Weights of a small image classifier.
Model: 96-pixel images, arch mlp_mixer, norm rmsnorm, activation swiglu, layers 16, width 320.
Data: trained on photos of plants and fungi (iNaturalist), 45211 training examples, 51.0 epochs.
Rows from block 6, named by matrix and row number. Rows with one number belong to one neuron. Each number is 128 + 32 x the weight over its row's rms, rounded and kept within 0 to 255. All counts start at 0. Numbers have three digits each. After the name is the row's rms in percent of the matrix's.
# gate: MLP gate (model.blocks.6.mlp.gate.weight, 960x320), inputs 240-319
# fc1: MLP up (model.blocks.6.mlp.fc1.weight, 960x320), inputs 240-319
# fc2: MLP down (model.blocks.6.mlp.fc2.weight, 320x960, transposed), outputs 240-319
gate.510 108:150119116124092110157103107134149072139073103149156133129144068097128165074134174138120083123110159122145109193097125115092095119121115163098163087129109104136135118146180107151114125161152078092135146079141077165184114148086144189180102124
gate.511 100:098153113087158075113139116124090149096145089061101116134094112098144110162133064154106154140166104098173096163109142109093082126158107149120124130183098113093156155092110123088180160138158089117112135123133117156124152233072082148076119145
gate.512 104:099131211196153175115075143153142145119098148083165148149093079089168146109163113118134085169141108162137106112149119117212121148141106130119114138184134134076106194090155151174130138072056076106147171132157104121120107129093099114127134128
gate.513 099:123101153171088140197108134111132079147080162059113117161134140116164117226152162148117167125095084132124128162106126110096178143137176146104151107104148147147147085150130160128089097187110110059113132123156134127128114156133152101093089152
gate.514 092:193139144139160119124079160111063137124127169181166124148163122186103136136108155155160197135138098170103096148108138174173124071122104128152126181134123151149138200091068130119100131066119148122116174079165122120157126108126151103087174102
gate.515 110:120142131117138082114098102080111149183056148146124145131155127099151151148195141140129145156129138098112151194136163139154144122143147139163116121181126058130179135155114090113084200094118097108156136096108133167101130125117101183150160099
gate.516 099:132150068190053145139130175075134113095088133149108174141153154097142172115087131186145158095190158143133126130155144125087123118105174172100103105102080144075164114176127121100146162044142110140138117118138082094139130141120119095113193123
gate.517 113:149112085110147117151110172125138088115104080130112130145140115084169057092073117155160075193143159158063112092152128125143121090143136184130169078126112134183122131068147146143154163114131072125174186073190090143123176132097116163083141149
gate.518 104:086104127183093118139107106148189134112125143106146134130115111098147129125139220122080138093099075142126125118113108152080057117154169118127093146136139131084162192128161137104124087170135130045102152121165123105142068183049150135109125177
gate.519 106:117064127093149139109136092113111095082140121103119175192102112153071071100140145130095075082108123211182126131083137059202124146151186155070140114149138127185083099115115106118096088095158123108145130114191117095112154117071161125106161121
gate.520 095:124064110123095132142117123145109190130171108110089100121148141067120133069091089164131125131104125197134137137088067203108114167159120117083121104144098125092103102150155148131177117080161100141098159076138163143175095090128190129130133135
gate.521 096:138181112136148089131116121093153076095118148105156108141166116098154144187092094088102106132153154164099117165128170114110157139154125201130087131121136095030162097124149136136173141115099173166175174106173136130030138095172131167098112170
gate.522 097:123146135138182122110121154172132156156150096112138111109084120178172106097116201143102070154137200131148124106131142128074138111111166112143168084135196143107135096098062129193182102096118113102144183108129092152132137113180124128078163160
gate.523 097:180089107098148126150137124124131075132145120133173133142160055173123161100083147117104111111113118110132089137131094153156176160167092156114071142084090104165164145124054078137137122078156117110169161142185133138121108104191117148167102150
gate.524 099:217110089115188154119182156143139134090096128123132185119149047121113074187058194083140130145125093172103076104100104132087124165172100146114134103123130097197099200123126136144072143112137162116148118151126140108115093070156127112130186148
gate.525 095:156080191122166110112125113100123125119111092098128147163104124118118094074094087144093155100112133108126134121133150174166163155093129122199089098150149137120152087120130144170062095113105150135090106124095122101094185164127125166112144105
gate.526 100:119140103124122087096092174122101117136131178095178151136152131172120120080133100166089098093126083107092129109127197163189089138083104114160188126181127105079115111127156062059154165140197103117142140119128143163144119119132154103173143164
gate.527 101:140138112125167119118162137077072144174114176111082175184144078109162147084121170128150100144141166091121112091103146125073138114129115157169118097120147169114068124098149107144188168190201119137147140156110162077126183086177108153120129149
gate.528 102:142075080141165104140113141144060122162145128146112150089095142079156119065154151136136110128119119170178117066096178147169207112177127188123136144108105159141085124081110123179144189120187114160070108178082126112113104178139098192099126136
gate.529 099:126137102142109101184196119130113113100090084170158102137159138153116127119054133161175100189104077104162084143112133111149113115158247165121094075169120135170081064130139101087159154145167106154143145110194099151100163127056171149080116149
gate.530 093:098119057146135146103146139100077074079130097157187089127190119106127082090119112168146022136135153176108107126095174082120179164103105159143106097105134096097184149107155110123160076149150145160132109129127130091085104198155159148132090113
gate.531 104:104077154108088155143090133137153172141124121089110093162172127129148112147168080102096112067085116130129155168119115211126154083107096140139097111148025164129114138169184134057119146118106147100149106151244091095160108113070182184172124138
gate.532 098:105092122105166186120094145102076111155105169147076112090114098093133065167141096154120139070170128111072132151165124163150142072111148122129188156116109132121140097101143118134056104093118098171153130077105151136128135143075157182072135088
gate.533 102:078085181111112112140098117113133134158125143094197169156059106151098117146109118132093115142142132157101098159167128130099133132073114097121171096145160150104109158104151179129148107183087125172103123107108119175128162079149093132105153124
gate.534 100:141153111136066182174120155198119144189149142142134183111125097133178148068146102147112078147088113113133087136099205086107132180075156190067123110078087137117112121073138074098143146131139138165127092109173104063138115140154096114114106162
fc1.510 098:177118173108106125087117163158131104115151152124170110084105071068160158099142086107087102160119090205184126131121092110089147149104158107068087119123091112140148143177137102185084119145097142088155210158127127117079115138056172103126150181
fc1.511 101:151133118144063145162036190108131123083133169127159130108105135118093148130158175107163070131097159129135105103163104155129114098107133132089142103084102119111105112121140112115072134142091120155122102068184121170179144124153150114146171083
fc1.512 102:115145148154165176113074044224150122103104090143172100114175091104158130116102089080156139117122132138147172110126116122106163147112127109125131102135118152156108114132086125090152126132086146172103154160066153092164083153166168144095132135
fc1.513 104:096142095075174101099175058089097080165130058163119106173102097147121125143111193141147145113134118093166152132106141137147117157050091127136132139127113110109180100105104160097097150143112114160132128142077162150134118150147182143139129094
fc1.514 091:126123114130147123119103108135130128087121073148129194142084171092060157097099115065158089138105180141197093146157149148103094144119137164132174088120098120168093145116141138106114147125136099099082124127127132186127106084127200175164120096
fc1.515 103:081053165149185120138141140109087125115059092122094175131171133133120149137121173077106152182173091148086115160150145103140127092196117124134125116158126122132135080161073206115053141121148107115155149133169103140152131091114103074117110156
fc1.516 094:122133144154145117157128099125146108132122144073147118140107095117079128096127145074120115115092157111162142186120130180124148143175164121140086122096163148111144097115061151087172131158095128089137133130138143142136104147133114136159139136
fc1.517 108:122061167101108148133126156199123079086098111134124137127157083046133121143125111102170128127150129148087184109124174161161080124121102143092122083106084137088112182104067155139106119139129150179103171071125091149078155157132177204156122119
fc1.518 097:151129113154068110077087157156121169149094117131098103115109170154129093164177098136138180139199169139112122093119103161210140122156114110145109162096131126054047114169096145124137081130140144178084180140101148158169211140121138107120133086
fc1.519 110:050136154173114129133128136081124091153145054127168109132118135166072107110130094127147141120154135172106097100195154106069152152125121149143130171111089107175144084219103149126096155086143117119110096149102139154206131083105116124160115099
fc1.520 105:044159116109149142149131165141128108152109097134119127193143119111105138108154151143129161094132138094184132148085091117140094146102141093095174115193174088163123133104159144130148182179161128094119133145073153107142083112121179062093144185
fc1.521 097:151195077070189130134111162160167117198083101114090133152122163155143099079132153185105149130126160135087093188132109111131070162090139141118184138142081069122156167177074083091127115155083096156113112091125110170215139157135095132069141117
fc1.522 101:101147103139104103172131118128148139123181085065121133107194124125119181122112074169131087136116162110118103175120148105088136113161118126163186168090183115090161142127102102071111055142154095092120095110153109126127114214141128124155149122
fc1.523 096:161147133142163112084155201117157081130072130127179124139128113090118148112130119171162099099114084126128109141133127142149137144154114167126146096152161073144217170150155095136110096136145095128071156158082160087127193152132086072088115153
fc1.524 101:091164124120146157153144181117126140130125141157140119132093103103132119136132181062184138183150110154136144170112176182098083071152139129087166150131134127145107094141111148070193136120204137147101139096096137132168086101116129154145203148
fc1.525 099:128107106181221076094151071130093152129173161166125105152095146145172131127123118104109141179119146105133109124134164124170147134159146154075138124147129111087157137094115154141177144060121131128117129149132093127180142137107110118104129190
fc1.526 096:120134158191135139103124072135109093156060150117157099097179166116115154122151143153106140111121133118085152152143132151198145102107144163146109128161161104123120111174087193117056128127143126137103154126128100120142065149136137157152100134
fc1.527 104:114130058134163106167124132126143092131133106069177066120081096064115095156066124159119117120165105132164121110124127131129105217082150140134125161118093128098192155095165112156115138104098178043076150052102143189105155066135133196152129084
fc1.528 102:120140147133076127134110121106188170130119075115108123137067131074111103081132127130134177105146120169103104127148126112147124111100155139190111189044115120092109087149073174126109115148155100175162194080169124099158056138130145152118110116
fc1.529 102:138128107154157130116179141136086132096193125142152119206175127132097096134108066131115100169171126120168082096098106088174116162140103150126096102135175106152098100118164134128197118153142069164098155152081074115182157084072113190125138099
fc1.530 095:086161109136140100137077173131124151160099161011155138124138150122115158135132146116103137101104131166113160094095152134152107096158132082181205095160156117133152155083184113124111090111086139152103069183118138130154116100101143100104122098
fc1.531 101:134051136094089126072170080174125111139170137104148112143168111100136171145155097066130107121051169092161121172104133108136124137178099126082148115148077097140140118145101182151148099131126160142093141146116150086100142187121071169172180061
fc1.532 094:111107161114147101142125101101116120110148139149159107119129068138198129109135139079103072117168131108201103107139125102134089132136069179092124154186112133113125181147121110058044154138128123090172136162112136123111130140156096098134194117
fc1.533 096:094117204130114193157137097136176227116095142182149132147071126103068172104146110085151119179140064112121213066146159138126124131100131097157182121188162147131070114087122136129113102142108139134106151093148156169101135198101135108145118122
fc1.534 100:159141164119140145071208160091141133072154163058122175132109185115071069108103106153178132114161168168089122154179105157167130106075114143126153106107121088183178142148116175132163138168147098065179125128122159118105095130109178162063181122
fc2.510 103:150139150109173102166134106155080169136167081094158147159150156120146199141129137125124126117123142135156104120133105120118133087133120132128150095123109098126089150128032146160110151094203135094124133116118122108084140191163075101149141104
fc2.511 100:151093084045083138140132126097089147074152141076134069175070120158137115085156097123140125045121088110070200170112106109110126148125118117130125129129092134141165154085146118114113162123188114174076101137104085166094104116074131123139137134
fc2.512 104:096115089096130114104168168124103151098119092137133104107144152080092146128082144132097187126116110138121078139102058096131153094221147114154098058093148130142170146152084103157083147169128118154143101044143124101066137155099113116095130116
fc2.513 098:143138150190091119117135093141105139135153120168063118136106123121112131102125113123137093156121180123133103168131086142127170090135194122120129124184183137139153140170156136199100135107185159101117158148095101161215161046122147164118078071
fc2.514 094:115149115072172138111115185154119144116176133119133133135124152177120152106146113141063092154133082165157114113136104090100139113210149181148098133089090127097149156064135143143127131146118230154092112057081107075124101104123155111145145137
fc2.515 106:129146114163119088111107113165170154093081128132116181082121157151076061059109110115129091142133125112151051152115134121153110112145099128167116077165068130104101148131112117087100142071136101107133118144125138111121099114130106137124085115
fc2.516 099:136128081082122126138149132137146098145148093085108076080104138117096081104092138109138121156097077133179049165142124100100096119172093120103132148118140175154094141181009107114120074149121166185127128123101109111074120116089123108150194170
fc2.517 105:174154085159094104085082125075132169156140147064132166120096100146175131132131142117094162115156114194128111132098122165159144160187129153110148105105110149107097171165138092144086107106063120113175164114170107085156151162139096124123067123
fc2.518 101:175173105121151162170125170126168099128124155076160111159112138141090129106074121156153117122106146111123151129121057116141196076078154104147095102105151153055130102129129082185131155129122086146205127175155101155114163095104191111096103099
fc2.519 109:136120155104085158105077160132125138110167144127083170113126135103139115160166166156132111129079174098132133069098131135135088162070135092151151126189082119149160097144100132127112136175139152124122134094127124117120125133157090119186158140
fc2.520 101:117051121110180172142123066139147106139136134102045121127147136095144116202121102131146138080094130171121122107139125100097099107091152121162117097125194154142077113193230159120170164139149091162105149120127059133161133176161120090120121127
fc2.521 100:132083132103182145122125115109026116084154112193108110100135159151129120140173092123121135151132058071112115063171095106149109153144074122168134122117153148119197142142125115114119090103093078164061178118142134148112113117154151156170130122
fc2.522 108:089117125103139199080081184176119105073124076199077087106117089105155110163185157122150152120155068123037170081150193071085082126172119164105103116132128109113107134094172149101179123172117096143056174160163127135101174115125137109142184138
fc2.523 101:160105088162122103125139094092173171113171175211112131123146163108175107126144103141110140156080118136124157101166227162172071156147093182170140140169161128132042096113107182092166112162121150122124130117129149142139134126117190163131120162
fc2.524 096:168160152127169112182122114111159116096154126140160134094170153139192078141147107145048139106102148196186125140158143116147139149146180187142103102168164127153061186156132108180070088105154073149141102140171178079151107143091159089086217110
fc2.525 100:134098142120124117092140154103194143121109163132121120135141105096083144098127108193174093139066125123143191098131158208145158117191093104081126157126128120092102135138145152125119133106125135115088204124144145108083142159142096116147129131
fc2.526 093:189167134147100110099136145118160152166157143129102119143128145087093136148054053063124141139123130115155118129110109093165178144061120191142145127183131109041080137101133074107196132099130121101136127159112131129155175131159077171127138160
fc2.527 105:123146157100150082142071118161110149124140104164103165158174167117167105121087127145159130180082144193088100147122134177096129163130151113122148107122089142147139141153177123126096167110143094090130107164175131123164149130161126136122097112
fc2.528 101:132121195123081122168146120136122125115171051167124112088089116126137167069154076168131105135198091160145143081141096153143122136133121167150134089088090089079150155118110172133098183062136123086102166069154117110106135132124127116122097123
fc2.529 107:113150116123132147147110158139142130162151178099169117097126169160097173091147100112108209181088175136132140155092081071186201153091170155111181155109104139129143142063154115112124129095099090134099051155157154108065165137172104149127093106
fc2.530 096:150109139110145123154130123197120069071148116176164131113127099198070127135136134146115105170112145171098047089199111138069138078135150129053122084066074144116123119111123090153089090115130134139114100086102106064132120062143157118103111134
fc2.531 100:155133107115149148120182152112139058152167092152118142108175118139131117112159129130112129123141103120173198107112136147108103140174134120129105150168137137139197130151133112184161164095125147162134117159113091152135096126153098037200174128
fc2.532 099:155132142156162145104076141100102103103157161094158123126091132076114125125162147164178161157094087123134190117144173061164104079143172153136114133138165164167178125111134146173162146114101124145147123144121103152142151084165174169068094106
fc2.533 097:129098158161134136183098096102115152182130140175116149154198158128103107141117140098152126086127139190158139187152225174207081133161134127143126136144214121141144172138158156152131126138156066071112172165084137161111144161170131080185124132
fc2.534 102:091158151099129124151110138179172145178127128162152178076178128148077154125107088134092136143153133164149135101096124110181090134090170188140163088168081122151084117152138113154159106070072170115129127171108139146096123124140102112084137130