config.yaml
arch: "mlp_mixer"
model: "image classifier"
dataset: "photos of plants and fungi (iNaturalist)"
train_examples: 45211
image_size: 96
crop_scale_min: 0.7
horizontal_flip: true
translate: 0.06
cutout: 0.4
targets: ["class", "order", "family", "species"]
num_classes: [11, 54, 120, 500]
norm: "rmsnorm"
norm_position: "pre"
hidden_act: "swiglu"
mlp_ratio: 3
parallel_block: false
inner_norm: false
drop_path: 0.1
patch_size: [12, 12]
layers: 16
width: 320
label_smoothing: 0.1
loss: "cross_entropy"
init: "torch_default"
residual_init: "none"
optimizer: "soap"
beta2: 0.999
learning_rate: 0.0012
beta1: 0.95
shampoo_beta: 0.999
eps: 1e-08
precondition_frequency: 10
max_precond_dim: 1536
one_sided: true
adamw_lr_other_params: 0.00099
max_grad_norm: 5.0
max_steps: 18000
batch_size: 128
epochs: 51.0
lr_schedule: "linear"
final_lr_fraction: 0.01
warmup_steps: 360
weight_decay: 0.1
adamw_weight_decay_other_params: 0
Rows from block 7, named by matrix and row number. Rows with one number belong to one neuron. Each number is 128 + 32 x the weight over its row's rms, rounded and kept within 0 to 255. All counts start at 0. Numbers have three digits each. After the name is the row's rms in percent of the matrix's.
# gate: MLP gate (model.blocks.7.mlp.gate.weight, 960x320), inputs 214-319
# fc1: MLP up (model.blocks.7.mlp.fc1.weight, 960x320), inputs 214-319
# fc2: MLP down (model.blocks.7.mlp.fc2.weight, 320x960, transposed), outputs 214-319
gate.638 102:124086096082111142185099167149101146176160138177148105146160131091103094137144099151177161104131137138095092079130153107155123105113092183055086202081157139145166131145090091111166097093121098139086196130189151186089161198152067169173171172084111134142141138117137123177103148073158072185170133133168122065166161087148
fc1.638 100:136074127102120113174154063106135129134099078123077113155151163138114176114107149187084139141121159159062093119077120104154131134078130112118094049158110163129169161138145184150126186207107117096129073165094128125137169113139137129102113110119139141146103118056115114138140177098154093088134072124193114038182114100173
fc2.638 098:070142068124161153123118139142175104094138143127176101152144169143118077140099075139137164097065133212129140185180169099119089082094112062128154134133190155083088106090142141063168102135208133130185132170174165135135099161078106098163112147143137164154165126119114136152093145131055135134194186137164195150133125111106
gate.639 102:091112132121124158117163116127171171117146097125147108163097142127131117130090153116120099111174175191177150031136141151067118118097143169115137151152113101121141148089164180142129157104112101122095116091140114128131140108216061139122142107102109150082153158142144124154167104102110116096166099129165131119159072095086
fc1.639 101:107076144129114086108098146094160098130133130168126191153100123172073046147140214169166198157127117122142141174131101080154068164104157087105155100178139160106084160090131073135071130088168102131050097145135182116124055173153116081141156107139150144143084166146129096162119170126177145147119163194091114157087137073197
fc2.639 100:163090151126091122176170123076109137179074168089141132117123135157111165166117126129063139141129150083125134115122150188161052141122147172159123122147065192151095149180144197178134153097151091150130151079071102100120120096178112118172157111160144140110119089179162098166116096095092166151142111133196160116124061143113
gate.640 108:057149189151129126086107112113117119159159108123199129146097095209093187134088101088191152048128079167157117112120073178140105154073200161109074111078163081191110151181136116192156081128180070164118109177143134166123138121131152060168165074113062115105128119148141122155105152116190140134130093127162171087127147129143
fc1.640 101:155123137111157109171111082113145142125113105135134106098171159145123145124149135091116083147129087134100135163198159093115117162135155084162151107123167077148179114101140155099134147136071115113066113142168142110183115113098124123185130160081210125105203073113117093070127146145121133119104211090101133183131153084119
fc2.640 103:094104119100124105137135078111146175184086112096119111165131134142117151098120116155115109041131087124188117131184147120082188109128169124097144119113111151144125110139093064157180135102108107160108118131111108125130147085130125133103125141154160081147157176120126119142171082141162147080196143142127063126146110101172
gate.641 107:188113139142182124101086115103133185148136131141180137110122111102145079120081147119153161144134115128127083145141130114156151091116104091112081154098125127143181100085033062145159099129155110164135068158092158099193076152082119113141091158094139117108112134143118155152136111124085104167130135113112127124161137111153
fc1.641 106:173164191191093143143165094127106108129123135151094106091137144090137089057146144101061101118118110149144128090128123204070183140123102119119120118039121173105175170136127161158092171150124143095090147114130115118131109146098122162108103134134105151170091126203148084118067137076098188146164120128058171148117148069117
fc2.641 108:142134141070181119082147134129074110175150202101060127078121139171136130112083141094137095100109086137058152146159109139143158141117115156107159097160142093157156119143176082070158127130110127146147144174127170124114122079120141084147135142116095155124061151171146166055116082109073089160131099131139123087190100124156
gate.642 106:126143162172172121201117176114126121139133099109152127143096156065157151063100147135144107143206138134163147130099138115176097158175105154121130112052153112164158149121091097152093127159175116176142109154142118139103181176163086121137167155146133156116158105070067065064086105143098156097114132170205202164120113148129
fc1.642 107:128122098146098159132195139135101154127108099137176191108110089170120107164110149130093123156146149114084177127125150146108117075147078176120123099113169132150117107144161112132103128164113181121153115170076118131122077161129177161095084114131170114164092150125094114229105144044138121096156130036133186131161141122105
fc2.642 103:163115169153164175101107109128072112220144222141122218164069137123138099104110144129166184072117125076152169056127096097167131174133107147137133166146103165151092158119144096139125112135157144110114098105101143091130055106128187120112121112122175163064112134117171101170148136144155085111132090116147191096141155136113
gate.643 099:111137094101175120147131184089064142134091158188113105148132175143162128152123140098122103190105129122120110067120125117143070126092176128159128134103096137136120125095155090075080217088176114190131153095159146179142150129105155127120121140078124128116069101117144112158144141160178152114132133139118119101193118100169
fc1.643 097:156090087104147133107114104154185111124135172128164148129190103105097139111139136140153112142166098151145141168137104161130079153120087155143106129162211126129100131143106158175109133123178065113082118135104110131175122144149111108047151083071097187079204140102074072147122096164132112123185146081119154113143099158143
fc2.643 097:159161118132113114128144137169111173090136137105105170111164117093085241110135093142115105166122146124064150156153135080151137169130204202045071054134118075147133161137158152106116097093196131137106119176143107082140162109154148155148129154131114137146111116155120163088172084125094096117141152126107131117164145165108
gate.644 106:063150139087162161210126142118127130064171126060097143083101123113131114072179138114123116131124107145180147146092095094133122094134144130127180185163112123100150144072121121102151092107094108176177117131090132139151155168143087106080135088137165117159131154150175166083133134128175138195125131122214135189174124164126
fc1.644 100:159106129030121129190100118088162107170140124138143165137114106189097187095105187141144101120112111164152127125089113186134157088084140178103106153147132111132092123157123178142186119119116153126114085091111113109118113149146143098089120139118129163060129082136129150131150114162108104143136134129176107167138205142131
fc2.644 104:092060205134096162167125096094077171152144173085060127127126109108124068098096120018106138167065153139108071139153105139139174136145112092133116177113134123159135163069101110165093119125105155156170115109123138157095130087156177139129102129074083103113128139104188072134142128104102172205150130135130151163162145140192
gate.645 095:136119157106166219136190122166129126177115121093090113192167097053180121132078139135126162138100091157211118148120124158193123153108174150126072113131120166088129159072145136171164122126140130150152143103161091119090199131132138142140107151107107094116112119113150206108153110181144143137153131114121101193158090118110
fc1.645 101:105091106085093158164102144100102151150135121168123161194142113117125124122161084067110153163199130163079095179146080125152115126135139153138100131145143159134099119116088140134167117135109103124137088096133152124128143129164152149092153114141135112127128115006160173107149102148101102113087083094124120131112121155140
fc2.645 100:158164103106156108131134143109132140202172149120089164137125174163098177117155144112072150145147150143181116135146149129144110135105094149145186147126157114133163181130160090092200168135118167126128109136087078155143145106074147186126158122168198125156140110109191097116173194106185171092126100186117159075134165158103
gate.646 098:177109133063149143100140114118087148122122051157102126159181130144111112177195121150160130106178130180111157125077132176078107132073168050126132103130171154109141103131114142069112143054102140159143122111164145122130082152165204062174133109160157092097151106150133142102115159133148136167162127087136133069133065068139
fc1.646 101:146151117114143181130147160116123156162115109122117118093151093121140136098082059202062179142083126152106167122088101142111156114138132133106167151137170146149107109170119121126146110173161098130108082116183128105108071191129113116088085134126081094145182121128152121109127183095088151103120162070116164180138153084145
fc2.646 095:157096154116164111121129119125124152109115104154134161118134113135098124112173156127129174114133141062070160131123177150115099111166077140155152168171144161127092137059111125050094074153138197130099117157107162120128138074134177135139156149193161149046159133107155059164113112096126125155155110110123124122126112147114
gate.647 106:095107144147109187102149190104137152162163105148082076137149096146071115149105081105125077124055091143115091138140206188080090146138139127162162086165133121122124084086162115176147122110125153131091168147085098144157129141153069148097139130207117174123133105136114165159134169076131145120135075099117162171081173144134
fc1.647 106:130196172090156116117100146132130138144115142065118127103147137158130117118123139130149211154176109117146121161096105149072162144096063132113109104109143090083175199112089124122128149119084141111144129191147147096175139117144232148111112049127136112131153211176170161168091171107132117112155100190178161118147119132137
fc2.647 103:138175090118202102077160135155145116138113100179144133075114103158115101136114143073190138121145139099101102159167102130158144114159149122104148115125144071096069175135167111128121085127157142151123137053151133079155136145165075112130109144162112134073142146081149146120086129183114150081096138178080066142084151171102
gate.648 102:113161084115144075137096145137125195113134101143100164158091164173135138172167177155134189188161108126110106139104068094135107105140122165077115127094152196159135086171147135167126094113130189159142118110141148143142200112148124124143132123107118134189124102077118035119132138170166153139130156125013150165117117151148
fc1.648 100:102102145148146081160155111191189107202157141130099096123154161151171147092146135092163108099144141161097156128110150076172092150155163103122124075107121130135153129094133158152144140126083112130105119139113036118162101099184113128136162173103157134076135089130118099100175079156134047161134120122104129172137135105123
fc2.648 100:162063161080161145108055089187123119132121125120107144112148083110115096153104129166124158135120124116075100092122126102132098145157198102215164125097125121122167078173084131168096168137097128147150221164121162135145070107160140108128134137109168078121175097159067100157147130154123098098104121192177111148108166175150
gate.649 100:152143129094123117117162112134138132113146110099111082157174143027178132136144127125130156150153191094100153167146132141077097066079169106133126063159105075089133157089127117082123117132113218117141072142153137181149155169123169097126209138156122146084139152138092136106080174123172094190123102159100142127142100139115
fc1.649 094:157104094113165143118127150115138142094169145097149096099053120174147118082112092120126126146121092141101126118119122121166150179188160060148086183132073138125154166129077086171175152069157109065130151094140155131096090166132116120089132169136119130091103095183091153132185071071127115153143104127099151150157137098167
fc2.649 099:149155171089116091122116128095130163128131104140125117095063122124173103182087148104138144063179122138073131154115115150093120103092121047139117109204153026089114152134145187154048118118112122143141125053128073119147153102109130120137144138199092159152131175118067124118082116105188118098086144070140115095108115090126
gate.650 092:151126149165105150113174153145094134141101152087150118075147119157131127123171142091159120177064103083138155068128152129128098127105147158142095108107140193095127121089123126152123167142134170142124196096096161153153175090146080076124133154087122133098097139120101190138141225128116185094121070096104116097133133155089
fc1.650 095:119169123173170132136084126132205115144084057120180103140140093144092144142090098192081118115111145120102110174090087171108173142141064078142117136165123110151162110203137138105104116173101144142100116106140152093084067162140116136176185118159109076154175137137148092122137109129131085090070081149146103163191149127118
fc2.650 096:098124138080086133129112124132143117092145171097151154157137133131122150132130105106138130107106196070160129126171176111174119145141140148122112119089100175057084144143130171163165168036139127159194191142126111154177118122114112078117160139147086093084112148147135111132117161092171110129097100152165103102139150105094
gate.651 099:089107224136123135119125135096147109175060103172109089144121127136106146146136108159136173084173128140076122108131067142144046135155113071128162200098139153164135138093112165071106154135146116144137126097104091173078105143197184163096096191113088124124145076118134155156148152152111130147136165139134116110150121099150
fc1.651 096:164161134104085069143163122173158127126103129143102055203187149144145130138112105128160130109058096158119102184113119127143109141136138090123181102066113160145136124091108113172138107110092082126173164114118168146092171128114106181156103099109134141189163120110066118174116148148105159181140082106118188115146124051105
fc2.651 101:158052148150126086125103110121135086127149060133113106140112110160104108088110091155080141107074112093089086117094122142127109171134158090117153115122090039135070143115190158136109132114144123074138225124140114111108136143081168172124143127115171113106112068133064110171095185131131181186099164095121118137132095127123
gate.652 102:142115165100131154103173190148140103091167133102084082122154151104183156089142137127077129153101121119145181101182150077147071158108175082038047177187142120197181174152045158136158174132138099165137118048137080121147160169164167117132125083151169087115082108116119165129077146116110139143105135136139131119170105117125
fc1.652 099:101146101110158145145125138214137120130143078112143119167170108149117162108104163114114138091096172134141145135155108097142142080101156128118145084116099167170095104164198131130130079184139154147130124110119130066209066146111143185134089086146176170172117140125171107149102166111113109131161067112127066157113130117157
fc2.652 102:108106088141163196116128163138087103094089121134151176139146090134121138080104208065129150130131168190099139161127147153146149160157187141201144124080216151114147104146098169139193138120116178171120105109067158123162140151140093043141147127154134103108152122084067167169128172131100109180129110112066191150091136158138
gate.653 100:115162124095141056150127122109140124154139109144145106123170084053114127109141182095164068148134136152110125113122150145097173151123133123133036104112147097137132217157100174183094141089182114135067098169149133107083084145141150072120137135148170103112106130116055147139151112135163118136096090102100152176126186148184
fc1.653 094:180190150112116127142125137103148121162155071110160126179105132171095141109185096138075124155132081116132163129102145097131082119125062144097139180102098127150202156082130131137139203136096159145115120137182094117131159105105172151147079118101068111107156091060088122098136199105099158157106110184134159167152068129143
fc2.653 098:143114138096170133107129143106166101090088177129172125120161145101130163182099150106143135093054132056117178082083104084156197090144102191104158169140089154093116137154204128080100144114094145109108094127100118147146095133114111176119169101125108086155137134148099145109153142155154110053174157170113081097165178144115
gate.654 090:098147183136125108111119161174134137120193118110107115107126175108124065112143095128168159091155066091166162096120097136134136091108180062105086114114105138153167176114078112148173133111073087142088106162167179162133127097179112091121089144102152141125157164163130162165129136105139141152180090107110109084148119138111
fc1.654 084:098137125103188162155174100089119140108128207158130127142117165104135140189168160132134125104110150111219082132154086138105097088089119168068163111166104163150082092120150131128057069160109149156116115145113102090139105150127143142123145167123113151123088142077130106171126105152140121130135152134150146143096104169138
fc2.654 091:135167107118130149131069128199163089182103080111095104098123168048145146133171155095092093156039090157152101088133170100095073124154131116141170116145195164091098150094146099147131091128113084070188113169157203196115145125109098153171152157115175168126136112145118104186146094108116097144066116141185110116059157160103
gate.655 109:149142151071112087152140135140145060144142125111115121128153054112131138078189122122175141137144113119145087118168163065118090095080200121172053158148162096099174164109071136061116099167112124087130071142098198169166120181184123121088067093121100208145103142166098165107136134188113099116155117086188122126132134142124
fc1.655 100:069132118135097127163144114096133158109064083143128099138151134148141234079186135091070170093173040130124128101122185095192131164125145141152098116109123143186130071116107138132151129177076129112101146222101179189103134115184062076133073147122137171146124150125097143179135144103093166101154099109189178188121163145115
fc2.655 105:164142082104086107083128186132183127108060163132159112116084131165142136150107103090119158136191150186092125121098165128166152104095092134091107156160149133168142093137162183149153165149123157134187149117174129129137087134164095137115155107159120084103092110162124087122106138156095188128180144150092096105152124067120